config = dict(
    model='image VQ-VAE',
    horizontal_flip=True,
    encoder_norm_position='pre',
    encoder_parallel_block=False,
    encoder_drop_path=0.15,
    encoder_patch_size=[8, 8],
    encoder_conv_stem=False,
    loss='mse',
    init='orthogonal',
    muon_scale='match_rms_adamw',
)
Rows from block 8 of the encoder, named by matrix and row number. Each number is 200 + 20 x the weight over its row's rms, rounded and kept within 0 to 999. All counts start at 0. After the name is the row's rms in percent of the matrix's.
# fc1: token-mixing MLP up (encoder.blocks.8.mixer.f.fc1.weight, 64x64), inputs 0-63
fc1.0,116,206,204,196,201,185,200,207,199,216,216,217,184,203,203,192,202,220,216,206,208,203,221,205,211,202,222,188,208,202,210,226,233,200,208,217,194,209,210,237,234,220,203,200,225,183,212,215,273,215,230,198,192,209,214,220,261,219,212,212,212,216,214,250,230
fc1.1,099,178,200,201,208,209,211,200,217,213,172,204,221,192,204,203,203,203,225,249,180,206,179,209,221,234,248,218,238,182,188,206,200,240,224,255,185,206,194,189,231,224,223,215,229,190,208,224,203,190,229,235,186,211,195,200,221,198,206,206,219,195,197,199,213
fc1.2,087,217,207,215,174,193,199,212,199,232,208,202,226,185,226,210,186,200,221,221,166,211,231,225,178,200,208,193,182,172,254,182,183,194,201,191,209,222,229,191,172,210,218,196,231,223,207,182,209,201,187,184,225,202,180,160,214,221,198,219,210,180,165,179,235
fc1.3,092,231,260,248,233,188,178,183,205,223,224,217,230,197,161,194,190,195,187,214,190,213,197,221,207,196,184,169,211,210,203,213,228,203,198,202,208,204,208,193,164,192,206,222,191,205,211,182,194,196,213,174,178,206,218,213,209,186,203,181,183,172,226,232,234
fc1.4,089,228,217,198,215,212,225,215,198,236,214,198,219,224,248,236,168,239,250,215,193,211,216,204,217,236,211,208,204,198,193,225,177,224,216,179,212,214,204,212,207,194,183,202,171,210,228,182,206,194,211,172,242,207,191,205,201,187,211,219,189,216,219,188,197
fc1.5,093,200,214,188,228,216,213,234,245,198,195,225,210,218,232,245,254,216,210,202,207,212,206,250,240,203,193,204,194,185,210,228,246,187,202,196,189,171,199,215,204,200,214,191,192,198,195,199,208,212,171,190,190,214,191,179,217,188,214,169,182,203,201,195,210
fc1.6,094,212,214,217,232,267,264,259,238,194,195,205,194,196,197,197,196,190,206,185,177,166,159,166,168,206,211,233,191,189,188,188,176,195,188,200,208,211,194,201,205,205,206,195,202,196,198,217,197,209,195,192,203,199,215,194,211,182,203,213,200,193,206,208,200
fc1.7,090,194,183,228,212,182,189,180,204,166,210,205,196,190,190,194,179,194,179,194,198,186,196,200,195,190,208,197,190,199,238,199,234,220,180,213,219,225,206,247,191,213,217,190,205,220,224,220,196,207,213,220,235,224,223,185,197,216,235,222,238,260,220,201,171
fc1.8,105,245,256,224,207,205,216,193,192,256,232,228,226,189,194,206,213,231,201,205,191,199,213,222,179,241,230,214,207,194,210,203,200,225,216,233,189,212,208,203,197,225,210,194,212,211,216,207,201,227,202,184,208,222,239,197,183,211,187,206,205,228,207,208,207
fc1.9,099,196,192,200,184,192,198,203,191,199,199,203,196,196,202,206,206,212,209,200,193,203,188,200,192,221,234,218,196,181,181,184,194,214,233,252,245,242,202,204,202,154,169,198,225,231,238,230,219,177,177,164,179,216,217,217,228,205,193,184,178,174,181,197,207
fc1.10,100,218,223,221,192,220,211,193,223,209,218,195,215,206,211,238,208,200,210,194,201,227,212,187,225,222,201,216,177,204,187,210,213,219,211,190,211,182,200,208,205,196,204,196,198,217,198,228,219,174,167,216,231,188,219,253,247,186,182,186,200,228,230,243,245
fc1.11,097,190,199,190,194,194,186,186,197,196,196,194,187,179,178,186,180,199,204,195,183,185,171,177,191,193,199,189,188,175,171,172,177,190,203,196,198,192,198,191,190,218,221,222,227,239,233,247,239,204,221,217,223,233,244,233,234,201,206,209,215,227,228,227,213
fc1.12,097,200,212,224,225,207,200,192,192,209,212,233,220,215,187,187,184,198,219,238,216,218,184,177,178,197,213,239,217,210,172,173,179,218,218,251,212,208,168,174,186,205,232,231,208,197,174,180,185,217,224,225,209,193,172,183,176,208,228,210,188,192,178,186,200
fc1.13,102,189,215,185,212,189,205,236,244,205,195,233,184,209,228,230,222,191,215,172,220,203,196,208,241,217,205,209,188,229,211,233,208,222,210,197,227,210,238,227,251,231,217,206,199,218,222,218,224,208,222,191,219,206,214,214,196,219,193,199,176,199,193,192,213
fc1.14,095,204,203,206,199,179,188,206,210,189,206,205,173,200,215,208,205,198,199,176,182,205,208,216,240,221,191,178,166,185,218,209,210,241,223,202,199,194,186,188,183,230,239,226,213,178,159,182,184,189,190,221,237,237,186,181,184,167,199,201,237,236,228,212,187
fc1.15,111,208,212,201,231,211,250,259,234,203,201,212,213,207,223,260,232,216,193,216,201,198,204,226,201,194,199,229,215,193,196,186,210,213,193,206,235,211,188,191,191,196,210,227,226,226,216,201,224,194,197,237,200,236,216,209,189,199,201,200,214,205,218,218,210
fc1.16,094,173,192,177,202,202,215,205,217,204,176,206,199,204,189,200,194,202,223,179,206,204,208,190,192,208,180,209,194,217,209,215,196,202,221,191,221,223,233,226,181,220,202,203,223,215,250,211,211,213,185,219,216,248,220,261,192,189,229,216,251,224,228,212,209
fc1.17,100,173,201,209,215,221,241,202,192,189,170,187,211,219,251,209,178,171,188,199,219,257,228,207,184,185,187,216,224,221,217,212,191,207,222,195,211,176,204,206,212,219,224,201,174,177,175,207,208,233,213,195,179,164,180,209,215,223,215,180,181,198,190,192,197
fc1.18,092,181,196,204,211,189,206,236,195,214,199,235,208,209,225,206,206,203,231,213,223,227,235,214,186,232,253,234,238,228,221,181,196,196,175,175,190,187,180,184,197,196,187,170,168,177,165,173,184,202,208,191,194,189,194,182,229,206,195,197,183,192,195,212,193
fc1.19,096,221,205,207,205,182,180,180,214,206,212,204,180,183,165,227,190,229,200,208,212,195,206,209,242,210,209,211,199,207,193,226,258,221,185,179,190,179,196,229,250,199,196,210,193,189,191,223,254,181,195,196,187,195,209,226,222,189,168,185,198,203,199,216,235
fc1.20,125,199,195,201,203,196,207,202,196,201,205,203,201,206,198,197,199,202,203,196,194,198,206,204,198,198,201,199,197,201,194,203,195,192,194,198,196,196,204,203,190,201,195,194,191,196,191,198,195,179,174,163,160,162,170,171,178,226,240,252,256,261,253,236,230
fc1.21,099,192,202,206,190,205,199,193,185,190,185,209,226,191,227,209,206,200,199,202,184,223,219,253,239,218,177,223,208,220,253,252,215,200,224,202,229,234,214,223,223,220,218,205,235,229,212,205,185,200,197,224,193,213,210,204,213,200,205,185,218,207,223,219,217
fc1.22,081,195,184,179,215,213,219,200,198,247,218,188,187,201,186,179,203,226,240,218,187,217,155,183,213,200,177,199,219,158,196,236,237,180,194,179,192,179,217,202,218,205,185,222,216,200,192,212,193,202,224,210,225,179,228,187,218,204,184,237,207,207,179,232,180
fc1.23,105,194,213,198,202,201,195,171,231,198,191,202,195,202,188,170,233,203,205,199,209,202,192,162,257,204,197,208,202,205,196,160,235,211,199,201,211,212,192,143,235,204,195,198,217,222,197,152,231,221,194,203,214,212,204,158,220,198,208,206,217,211,195,171,209
fc1.24,097,205,192,197,197,192,206,195,201,212,207,192,199,195,197,202,199,214,214,190,182,197,193,183,191,244,218,194,185,181,202,192,203,264,232,190,187,196,176,195,200,255,224,197,192,157,201,195,216,253,222,177,183,175,188,218,225,235,210,193,188,178,185,219,226
fc1.25,117,223,239,242,244,247,246,237,228,178,174,162,160,155,144,159,166,196,202,207,205,209,206,206,202,196,210,195,206,201,198,201,195,198,198,200,194,199,196,205,201,204,203,205,204,202,197,204,195,198,194,196,196,199,202,207,205,195,202,204,205,207,194,190,197
fc1.26,098,209,205,209,200,195,218,196,216,197,212,186,208,227,197,223,201,196,176,194,184,200,236,245,234,193,194,188,197,209,234,240,248,195,190,182,184,208,210,265,240,186,190,178,181,185,226,227,230,202,187,186,190,189,181,208,204,211,194,196,194,189,208,179,184
fc1.27,096,184,186,170,173,186,212,231,220,188,173,172,180,180,219,234,227,188,181,189,179,183,210,252,229,186,176,193,192,191,213,225,223,197,185,203,197,190,204,219,206,213,207,213,211,218,214,184,209,220,230,223,219,199,198,204,199,250,236,229,223,207,208,191,200
fc1.28,097,180,181,196,201,209,206,222,197,213,212,222,211,190,175,182,183,193,178,183,198,196,189,217,202,196,195,211,208,202,214,209,206,206,210,201,205,174,191,172,200,178,152,179,211,220,230,246,226,236,225,236,219,182,171,144,158,187,189,186,188,209,209,219,212
fc1.29,099,204,179,215,203,191,199,205,185,190,217,182,193,207,205,183,211,194,199,204,179,193,187,210,197,209,209,206,196,214,207,183,187,192,211,205,216,205,226,191,229,209,175,217,202,225,202,224,213,186,206,182,219,222,238,248,212,198,175,207,224,240,265,243,253
fc1.30,143,224,231,237,232,233,205,200,200,216,236,209,220,234,200,199,219,209,212,218,238,217,207,209,222,213,222,227,232,226,229,217,229,198,226,225,232,220,216,223,206,205,210,231,214,229,220,216,201,217,217,214,207,208,204,222,206,211,217,209,219,200,200,195,179
fc1.31,098,218,197,217,204,202,171,195,193,218,217,214,193,170,177,188,173,206,237,208,205,182,183,156,194,217,181,184,187,212,204,229,203,189,181,180,200,213,251,238,233,176,205,198,188,213,211,243,230,198,197,221,189,189,203,216,218,224,244,217,200,181,184,194,203
fc1.32,079,200,216,190,207,216,213,191,212,183,203,197,216,206,216,177,227,234,201,242,212,227,218,238,228,191,234,200,171,210,162,223,194,177,178,173,183,160,189,161,183,198,192,195,186,207,214,210,203,243,202,178,219,195,234,183,194,227,208,198,199,197,210,197,176
fc1.33,095,218,214,202,186,175,206,178,200,197,225,198,193,184,168,215,182,190,184,181,178,175,200,199,207,190,184,198,205,207,213,238,196,187,216,206,191,220,208,191,239,205,207,228,244,190,194,201,203,210,237,249,213,194,180,197,214,221,231,252,247,191,182,189,212
fc1.34,099,192,202,222,218,226,206,181,193,213,188,188,225,229,215,197,187,184,187,181,189,183,216,200,179,203,185,174,171,196,189,197,199,211,225,202,209,179,216,190,197,256,239,252,212,202,188,213,190,218,244,217,245,199,227,191,193,205,227,229,195,227,190,199,193
fc1.35,092,164,209,215,196,201,199,202,224,171,184,230,203,212,216,210,221,138,181,240,225,228,229,217,209,162,180,218,238,225,210,200,205,163,202,220,214,223,208,194,185,202,182,195,228,199,217,193,203,189,183,199,186,214,192,198,215,188,182,175,202,200,198,236,202
fc1.36,106,189,178,218,190,241,214,230,227,171,201,200,216,196,223,224,276,183,215,212,203,217,240,230,235,192,198,202,215,197,205,218,231,204,213,201,182,237,215,200,214,200,197,212,188,183,201,223,193,201,217,181,225,178,206,190,192,199,201,236,195,204,192,210,201
fc1.37,089,238,197,217,209,186,225,211,238,224,243,218,179,219,213,246,211,252,226,207,209,215,228,211,219,227,216,197,213,216,213,231,186,197,214,212,194,229,202,180,174,217,191,200,214,204,168,197,188,188,213,203,210,179,183,199,168,217,197,194,195,204,185,171,199
fc1.38,086,182,230,212,221,197,205,192,203,204,176,242,218,231,216,196,201,178,196,193,237,214,216,201,201,185,174,185,177,179,206,199,217,210,200,191,182,152,190,210,223,212,174,215,179,179,210,222,224,214,200,207,207,233,197,236,185,214,198,209,193,206,268,178,199
fc1.39,095,192,189,205,195,206,200,224,229,208,201,196,214,188,212,238,216,203,179,212,186,203,205,199,211,198,216,173,199,192,193,228,175,185,180,196,192,210,224,190,220,190,188,204,202,234,217,233,177,200,191,214,215,271,249,188,228,206,215,199,227,219,237,237,193
fc1.40,095,219,228,210,205,211,178,198,182,235,223,240,206,193,219,172,208,256,238,234,230,201,177,200,183,247,246,228,202,200,204,174,206,224,228,194,199,185,199,220,186,207,197,197,177,193,207,212,201,201,191,205,169,202,198,217,189,190,196,195,205,200,222,207,214
fc1.41,096,208,194,184,179,177,226,218,189,194,221,193,171,232,212,212,192,195,203,237,222,231,225,215,186,194,210,232,251,223,251,218,210,192,200,235,224,240,208,224,214,184,204,201,213,210,219,238,196,192,174,195,211,187,211,211,218,188,208,185,212,191,193,193,196
fc1.42,084,188,205,228,232,239,221,219,240,171,221,206,216,202,204,178,210,245,213,204,179,198,171,197,193,214,225,174,204,206,181,190,211,244,190,191,195,204,181,216,190,250,195,175,196,180,237,191,224,217,191,208,197,195,197,214,188,225,192,173,203,209,170,198,208
fc1.43,092,211,179,214,199,215,222,224,189,183,189,189,189,198,229,232,207,206,201,187,181,200,211,222,213,225,224,211,181,183,183,200,230,213,236,209,176,157,172,206,229,224,225,234,203,175,169,186,211,192,225,224,211,226,174,187,181,210,186,223,224,200,216,171,174
fc1.44,089,220,208,211,189,191,202,184,241,192,210,207,197,188,183,229,184,188,218,226,226,217,204,196,186,203,206,254,206,204,215,190,181,225,256,203,246,195,201,188,171,224,221,249,187,197,211,190,191,209,218,184,201,209,228,180,213,210,188,213,211,223,200,229,182
fc1.45,100,204,189,219,216,215,208,193,198,200,244,218,233,229,193,174,201,232,205,241,225,208,221,183,202,219,242,206,215,236,198,204,198,219,208,253,225,209,211,202,208,218,252,216,232,204,193,193,200,222,179,202,215,216,175,190,210,205,210,187,186,184,213,195,203
fc1.46,093,209,158,187,215,188,214,225,208,204,182,165,238,207,208,203,182,205,162,183,229,202,213,199,204,202,175,189,248,203,208,204,200,223,174,181,248,199,207,184,199,212,165,187,216,199,220,193,187,230,160,195,220,193,211,215,193,208,184,184,224,199,235,190,226
fc1.47,105,169,165,156,145,145,147,156,175,213,218,220,234,227,222,217,210,218,223,224,222,238,234,224,213,213,200,200,203,197,211,209,209,204,195,190,203,206,194,205,199,203,205,202,194,203,194,199,205,197,201,195,195,197,206,205,191,199,198,204,206,201,201,212,201
fc1.48,093,197,205,180,213,214,203,194,184,189,169,202,210,205,215,186,192,191,188,205,213,199,197,207,182,181,185,211,214,205,224,190,224,208,188,201,191,207,202,235,209,191,220,191,198,225,234,249,219,193,223,193,222,219,227,238,270,211,200,211,183,206,213,240,247
fc1.49,089,178,200,199,186,172,198,217,205,211,197,206,214,204,171,222,228,216,206,217,221,159,211,199,209,225,228,215,181,215,175,201,207,224,231,209,198,172,193,191,193,257,215,217,207,223,197,181,187,238,233,227,199,195,206,188,206,246,233,215,189,193,210,224,217
fc1.50,110,220,221,233,235,240,230,227,206,229,232,242,243,240,235,228,230,191,183,186,171,176,187,183,193,181,168,169,173,166,178,174,184,188,202,195,192,198,195,196,192,209,205,204,209,206,205,186,197,198,193,204,200,207,196,198,201,200,197,200,199,197,202,205,204
fc1.51,090,249,270,216,213,185,173,202,176,257,227,249,186,170,194,172,211,196,204,207,187,173,192,206,197,193,207,191,183,189,199,215,194,212,194,205,189,198,212,184,195,226,213,199,204,192,203,173,197,230,212,206,208,194,195,212,200,229,229,201,220,204,209,190,202
fc1.52,107,192,189,199,190,196,175,212,183,210,194,214,214,205,209,178,208,211,228,222,215,216,189,199,202,193,194,210,218,228,195,197,203,192,194,223,201,191,207,218,193,185,216,239,213,221,208,173,226,207,231,249,263,203,223,204,206,207,213,265,224,237,208,196,204
fc1.53,114,195,204,198,216,204,178,198,199,202,210,190,229,212,189,185,191,200,200,195,241,218,176,187,191,192,189,189,249,218,169,190,194,188,195,182,267,230,178,189,199,202,185,189,251,221,164,201,199,195,196,190,244,227,179,196,196,198,196,203,235,216,187,201,196
fc1.54,101,204,183,184,226,249,237,236,212,212,186,197,219,268,236,224,197,204,186,196,249,227,246,228,200,188,214,180,203,230,216,203,198,215,183,204,202,191,202,202,185,192,205,190,203,200,194,200,176,194,206,206,184,188,198,213,196,209,194,214,218,201,198,210,227
fc1.55,097,183,213,239,268,222,219,204,207,159,215,279,226,239,204,214,181,186,219,212,246,203,211,200,198,201,197,208,198,205,194,211,188,193,188,191,187,194,199,201,205,188,184,176,196,188,193,215,211,212,195,196,189,207,208,208,204,203,195,213,223,219,189,210,198
fc1.56,103,201,211,203,210,200,201,193,209,213,205,196,195,194,197,191,198,195,200,191,193,194,204,193,201,200,200,196,193,197,210,206,213,212,197,206,218,221,216,210,209,235,245,250,247,250,233,228,220,199,206,199,190,188,187,181,189,166,159,156,164,159,176,176,180
fc1.57,094,195,197,239,210,232,201,192,188,205,209,210,266,217,208,176,200,188,213,223,221,241,217,194,178,201,197,205,236,252,227,218,214,194,196,188,221,225,244,206,209,208,163,201,201,211,206,206,207,182,221,198,183,197,215,187,187,222,195,199,176,185,197,183,209
fc1.58,108,216,199,211,205,207,216,185,210,209,220,220,193,208,226,215,189,205,214,213,211,220,211,197,189,205,195,192,203,189,198,187,185,226,205,186,190,212,213,187,197,221,236,186,213,188,201,222,183,261,240,238,202,231,194,203,205,253,263,218,215,196,226,206,220
fc1.59,102,202,181,174,199,179,169,199,184,170,177,173,158,189,178,195,205,197,188,173,203,182,205,199,200,212,226,242,220,235,199,209,190,233,232,230,221,224,237,195,197,218,240,242,232,225,198,208,199,230,213,210,215,204,208,209,204,208,207,208,195,202,191,204,203
fc1.60,114,199,200,180,179,231,209,200,200,207,198,188,180,247,214,196,199,214,195,173,164,250,213,188,198,204,196,173,170,251,226,202,196,202,200,177,171,249,214,201,202,202,203,183,176,247,210,198,202,200,194,185,176,232,210,194,205,202,196,191,185,231,205,207,202
fc1.61,114,205,200,202,205,196,200,203,201,201,206,202,193,203,199,202,201,197,202,195,201,206,199,202,198,208,207,213,211,207,200,202,201,179,184,177,181,180,182,182,198,178,176,169,160,161,168,166,182,230,239,239,252,253,248,232,239,201,211,200,206,204,199,202,197
fc1.62,131,197,197,196,198,200,206,194,200,200,195,200,191,197,193,196,200,195,196,196,197,198,199,200,201,195,195,182,195,194,190,187,202,242,243,252,255,256,253,245,235,179,177,169,167,169,171,177,175,201,197,196,202,203,200,196,195,198,203,196,196,199,199,201,199
fc1.63,097,240,256,257,227,206,200,210,212,249,247,233,216,210,203,203,206,212,234,210,214,207,204,220,220,198,178,213,184,217,210,195,207,186,174,173,211,195,211,206,227,180,191,181,203,193,199,222,187,173,185,205,182,194,193,186,198,186,197,194,207,200,178,189,191