config.toml
model = "image VQ-VAE"
dataset = "aerial photos of the United States (SatlasPretrain)"
train_examples = 203450
image_size = 64
crop_scale_min = 1
horizontal_flip = true
translate = 0.12
bottleneck = "vq"
downsampling_factor = 8
encoder_arch = "mlp_mixer"
encoder_norm = "layernorm"
encoder_norm_position = "pre"
encoder_activation = "gelu"
encoder_mlp_ratio = 3
encoder_parallel_block = false
encoder_inner_norm = false
encoder_drop_path = 0.15
encoder_patch_size = [8, 8]
encoder_conv_stem = false
encoder_layers = 12
encoder_width = 128
loss = "mse"
latent_channels = 16
decoder_norm = "groupnorm"
decoder_activation = "relu"
decoder_weight_standardization = false
decoder_widths = [64, 128, 192, 256]
decoder_blocks_per_level = 3
decoder_block = "basic"
decoder_attention = false
decoder_upsampling = "pixel_shuffle"
codebook_size = 512
init = "orthogonal"
residual_init = "none"
optimizer = "muon"
muon_scale = "match_rms_adamw"
lr = 0.0052
momentum = 0.95
nesterov = true
orthogonalizer = "polar_express"
adamw_lr_other_params = 0.0029
steps = 22600
batch_size = 96
epochs = 10.7
lr_schedule = "linear"
final_lr_fraction = 0.01
warmup_steps = 4520
weight_decay = 0.01
adamw_weight_decay_other_params = 0.05
Rows from block 4 of the decoder of a small image VQ-VAE, named by matrix and row number. Rows with one number belong to one channel. Each number is 128 + 32 x the weight over its row's rms, rounded and kept within 0 to 255. All counts start at 0. Numbers have three digits each.
After each channel's rows are labels from the 100 images, of 14976, where the channel reaches its highest value: "patch colour" is the nearest of a few named colours to the mean colour under the peak. Only what is clearly more common there than usual is listed. The data: aerial photos of the United States (SatlasPretrain).
# convs0: first 3x3 conv (decoder.decb.0.2.convs.0.weight, 192x192x3x3, each kernel summed), inputs 96-191
# convs1: second 3x3 conv (decoder.decb.0.2.convs.1.weight, 192x192x3x3, transposed, each kernel summed), outputs 96-191

convs0.57:129144115153159104143145115144131092135110078147080179119130055121174093108088156146092123149156172185059117204140165156119134107171176095143091165117126116081130123073117120145147119047135143124103124111126099136117115160131107167127067182162156102106134115109136105082140122108158159154
convs1.57:133086061154070162137176072108085118111096144124152101131110146105092168145145136156105162137099137075132125120133147118137047152130158128128089112163148131185146131157156112126122133139144120138112128126130159209065048069189111133142156113087107124139115100131167119115128185168082133136
patch colour: black

convs0.119:143120162151060137118124108112053156110127118119092110128141116179108115095136173078118089161123110128117075151104173098055102124170148061112127129126118152141103149104085168111131212156141168129105189130103106069145106089115133152136149124205128165126139120097188114124157120112185205141
convs1.119:061173163132156140139153112086149099165092154140144112085128106084156146091101091178104132076108151098096154130144175140126094125107059153099204163144123115122122164181158125216139105169157168163144163141159176143167181127157165073133139108169194139173084119136115149110099191121085111164
patch colour: pink

convs0.135:188138140116082135120087121118168184149119142165115100165082107131166167109131109156117095113112120101118115083174190099126159157103089125101161102096143170147115185153181094149127111113152114123130155151160050191151122039118113151159158106092139155112143188127168118183120152138138158101
convs1.135:132141089163172133129168101141090109163131137068112119087154151123080101182132144109149118158147135114102130165136088103185096143141120123166101141144077147121155066195119147119099135128098177155080105085111189046150161113143183113130073086178161158161177099164124138171131159124138164156
patch colour: black

convs0.191:132078131149181143129114044097107115133168118146102150099124081189170128127151121094100046101168131157168123147093158133154105103096073190145129142155105163110109172111136101150099176136112137120091100173124167144132087089130114150125064129118106077183135111127132132080121141160043080120
convs1.191:131116088160145125145126105086072148064091135123146139151168139139119102129160122159124123162138082102103173103133111183156169084097192107116112109107190104148177126132101096143155089103061133130170098144128109102177101156131135116155134175144131127079182167109142178120133133203142140161
patch colour: pink

convs0.62:153088133107173117123123128117168125117103159118166096169120171106087143130157150104133138154138125085148141100076144140070097120184129031127123086071111183108188115154104117066105101132135124143096136077120100122197108144172184112032126160123140098082138118184067114030139130123175116122
convs1.62:122142092130085120139119121139167130162130112140102141121075135144128186143174155129084151129122104116119148108111101172187101114077106137133167079172144140201161141186112122118196075139136123115132118169185149189069095149114144167109183133078174109134183055129129178055131182161192133147
patch colour: brown; black

convs0.34:094167144099203129173141078085103117106085068163164118206107114096130114108151148104122117097145155146149118046097121122163142098157135110123135119084128072148174161125181098116097110106128113100087142090121145158152192100139132166088106159115099193111133122138082117101165158103111085154
convs1.34:190175131138139169122145163096129172174118154136150084093170132164105122131125153123166127189159148137153212101169098118155148242091130160108189126136105209163091075115159146068117167132161113142076108165159109137157109168168176153095098160122119074144141110097107125080137144122147144141
patch colour: brown

convs0.112:143055152143099157208142114107096090052131127207121095144117168124155117132171134115147100110143070100116202141087114123133150145143128166167113078139116092123102118160081149137155121114134087131117094065135184137150124143133150119132148072114166170100159122161076099154167081172125084111
convs1.112:144163117121121116112082142152158129150098074119128114179076107076121168171075138105132133163130159164209075163145165082066116147176105137101116106227134149163167087117139118135093164119091143122161162139141158140131086132070135099129117170156110121170085121151155158143070116125191100205
patch colour: grey

convs0.175:115148080152107128156125054107137118154109111141117129146096146157101148086094149134143137156126136136155125117149111099138180151171150138050172141111136170104195147119079117083154146118096126141162148111068125097129162146102162117124134157196133085104087080144030088166084095127143092175
convs1.175:123175111163189098172134130146113184129155128110139110123163208145100136155136100101080155138131115094132129126099171085156090149069133158130076150130126082182116136136167101172121124129165126072134095114131147134122098123096064121118189133077132125102154116128130096171130097105110130169
patch colour: grey

convs0.94:152063119102086153194169132132102126135132117124054146090143120159116136141152128180055094144132099070125145124150097111113161103105089098105082112163096108180096083123138142122142182166124090128096111125106121118095097035121106127126143097083109118122133139129119122159068145131106172067
convs1.94:104145117136197058111106136119164185148130118129118143069089164153147173083120153133156129105123162201135138118131154128119066151157104111096142135177119142136131182151170093133091079074103179137165159133117109199200160154183168109113108108152116105135153069152198108085184127155171146198
patch colour: pink

convs0.176:160108078088092172098123102195171038150089129110095056105174136183113202139130155074151103128130097126107102139136131138066085092091117119083114096145127154126173059120122208121136101176159148131156097138164108097129102116136132101165097126111117074133106117105113080184112156125151111100
convs1.176:174154167188104150139124195089121170193148196106156125127111134163104097114060112180131147151133125095131151017174192156112168149125132133110113147095158141170127084105138130155116169086099107136097139151133159130107188118134105135122123153129143125160135125094124153092056118123115173161
patch colour: green

convs0.120:138059100131146123108089100165142085171130131145086067065140207115113147142106116130109101146108108174153148104134180152172171123162127093113076166081150116118114089132178161149122095160071144107127114110165099187095081145119138103178129106099094169111132142128164106174127151164134171113
convs1.120:157075146117057130124170178109216166137140129090082095148106156157172128122174088145161150116090117025124053146125097136198133155157172077159169118093122112101130184134108093065146119113165158140155146166109142104139095133148195135098175097190156123065133139151066162103174160114095133128
patch colour: grey

convs0.127:159208128148090157118134097109139166065182139161151119162139135131121162157130158153126117094157122069161145149093161129110106130172191131145133111151137165128136102142095122145192163131099124125153127075105126090113124037095147160147136114185115146073114127129099098173127129083146148096
convs1.127:125085183129114142176079092065107030160088104159116152100142133119105146138082053113132089162086192184111130152129119149127154139136113150130073075113193144121094174192144137149093108140164111135142103177157131153136115233105129135171143093128145123178140120157107148098135181172119127123
patch colour: pink

convs0.80:167080142143159131098127123165097072170086084123099161101122172141165133106121164126090169161126072166124125085123100120098140117224155109120096099156092124110161109122146131202107103120147156107101123147111031167108095128123120155170185113109132140170165134084180142123114134149119090127
convs1.80:111177167148028074130123176142143146147142133141145192146112117120100091137153121168150156110042165119127139158128134178169134093128110023117154180069146117072095183090117141116149113102156100121150152113122219137168168095146171125132127104195128091113151139155079137106134162085138099140
patch colour: grey

convs0.25:080127107160092178158194104094078132075114062133133092091109129102117135134163150140117137131144140108145117096066108121112122070076114151106094125116141166138095140139145139120105083115091128136070091098110123103178177079182076123131112077125093087201107069143107123171126103151111036143
convs1.25:126079124181061129132090132153149127128183155138096184167112121158167121105057110127148115117161112133124088139125151117113132155183132099141092080082114122160088141146132098073083136048160105130141154125109138177158072105083155103055060063094170142098093105089142132050125126167146086105
patch colour: brown

convs0.164:113131124163143113119159190154098116161127106138103145060117114134122145195128140148147088122124182191165130199091144082155141108063118137123107126109150122092109203145128089102142158125146165137099137156174056117127124208201159096148099122135136143165069125126183203127091121155152150074
convs1.164:119142091101159145117108109119146152089170136142125091175122131105124144096128137099065116134150092046065142082099110130076173142138184171157076098153100169177131110156100116120112182132151121131110153121127160129120106110076136168116166140073122129103129104133102034136180131107131118211
patch colour: brown

convs0.51:141110091165141096167193136129138140143135143145137143180074137092179140091115117122126141119153125128169084070096155185105123075217109111133131084143120102084196155119139120144138110133078150109113091120104106226172155125074104107184106126119110089178123096115086065101133073136096053130
convs1.51:162145136065139127119140135129119121119103070065124156137154111166156131143115152145146077128144162103069161140129115152133145156107113163120079134137113092075040099140096165175094118119092108133163142157112140048163207148134137110071107116116152068130112109143152178164157141190128126114
patch colour: brown

convs0.108:107137102104041136106155111088118120116132144148125120076129135109124088176115159120149100141139127127097123140146122090141116161142178138059110141091096150131163140108091214112133100148142124120113155114123089000136074169143148150132136132236109128143130156124097112174126131147131192106
convs1.108:136069108123117118143083171159118146159127069124146150158125140117163124156129048087086068122097213156137112131075149145105161160177096127111104151102152146122118097106163113134163110181079167100141109153126136160132108100090143168141215173040144159120126090138192137099124090130130082153
patch colour: grey

convs0.87:143141124141139151172138143133126080082168160142087143206138180154064114124151057088095145117129138129116110200172100118109162136180078125144139092116185172105091056129095115150125146134147050110072061101096092202112082070098116148126113108117102146153136107143084091143135105093180126100
convs1.87:106137066116166143081107079140159135177119114105126130111156143112156128092113172178122129167082094099144136124182169157122084132154134081165156124084110114159201179123192105109115180113108149158146136149148144102109163126180166121154162089210138099108074124055149169094111132118091076118
patch colour: pink

convs0.4:151152142113055133106086061128099079163152103127098168116140156153169137060118097109096111103152109121150172072071135103151161107114126074077137126141152188188149143110148129112106202136164146149104034135149195095152102135141129145125125108129094160119144144139095136169101100211128099121
convs1.4:073119124130186092177151198125169088081176164138147146116103106151145170111188118140123182141113119150097100095071104093093156073107130172184139107132049133160110161109139146145117103120148082132115143105087069192132181136137099154128170158127176127160127135100161119123131122128119127126
patch colour: grey

convs0.85:146112150126087100104069087115115154089123092132126127138146164141151121096059130142117149161110119152110152117135145144170125120147102147143107133110121149163131082121149136075109134082130134101145020134122234069103147075157133098125067130114118112096144107132136148132171148104087128175
convs1.85:161144126138165145109163191133099065144096076130138123164157151155085124136192153127091144131117119101104038157154106116116139162131165141139083134087156127122089148069115118121116133128157081105172189108154028151135133128112122141150161179158149094139162101114092121109115097082193101111
patch colour: pink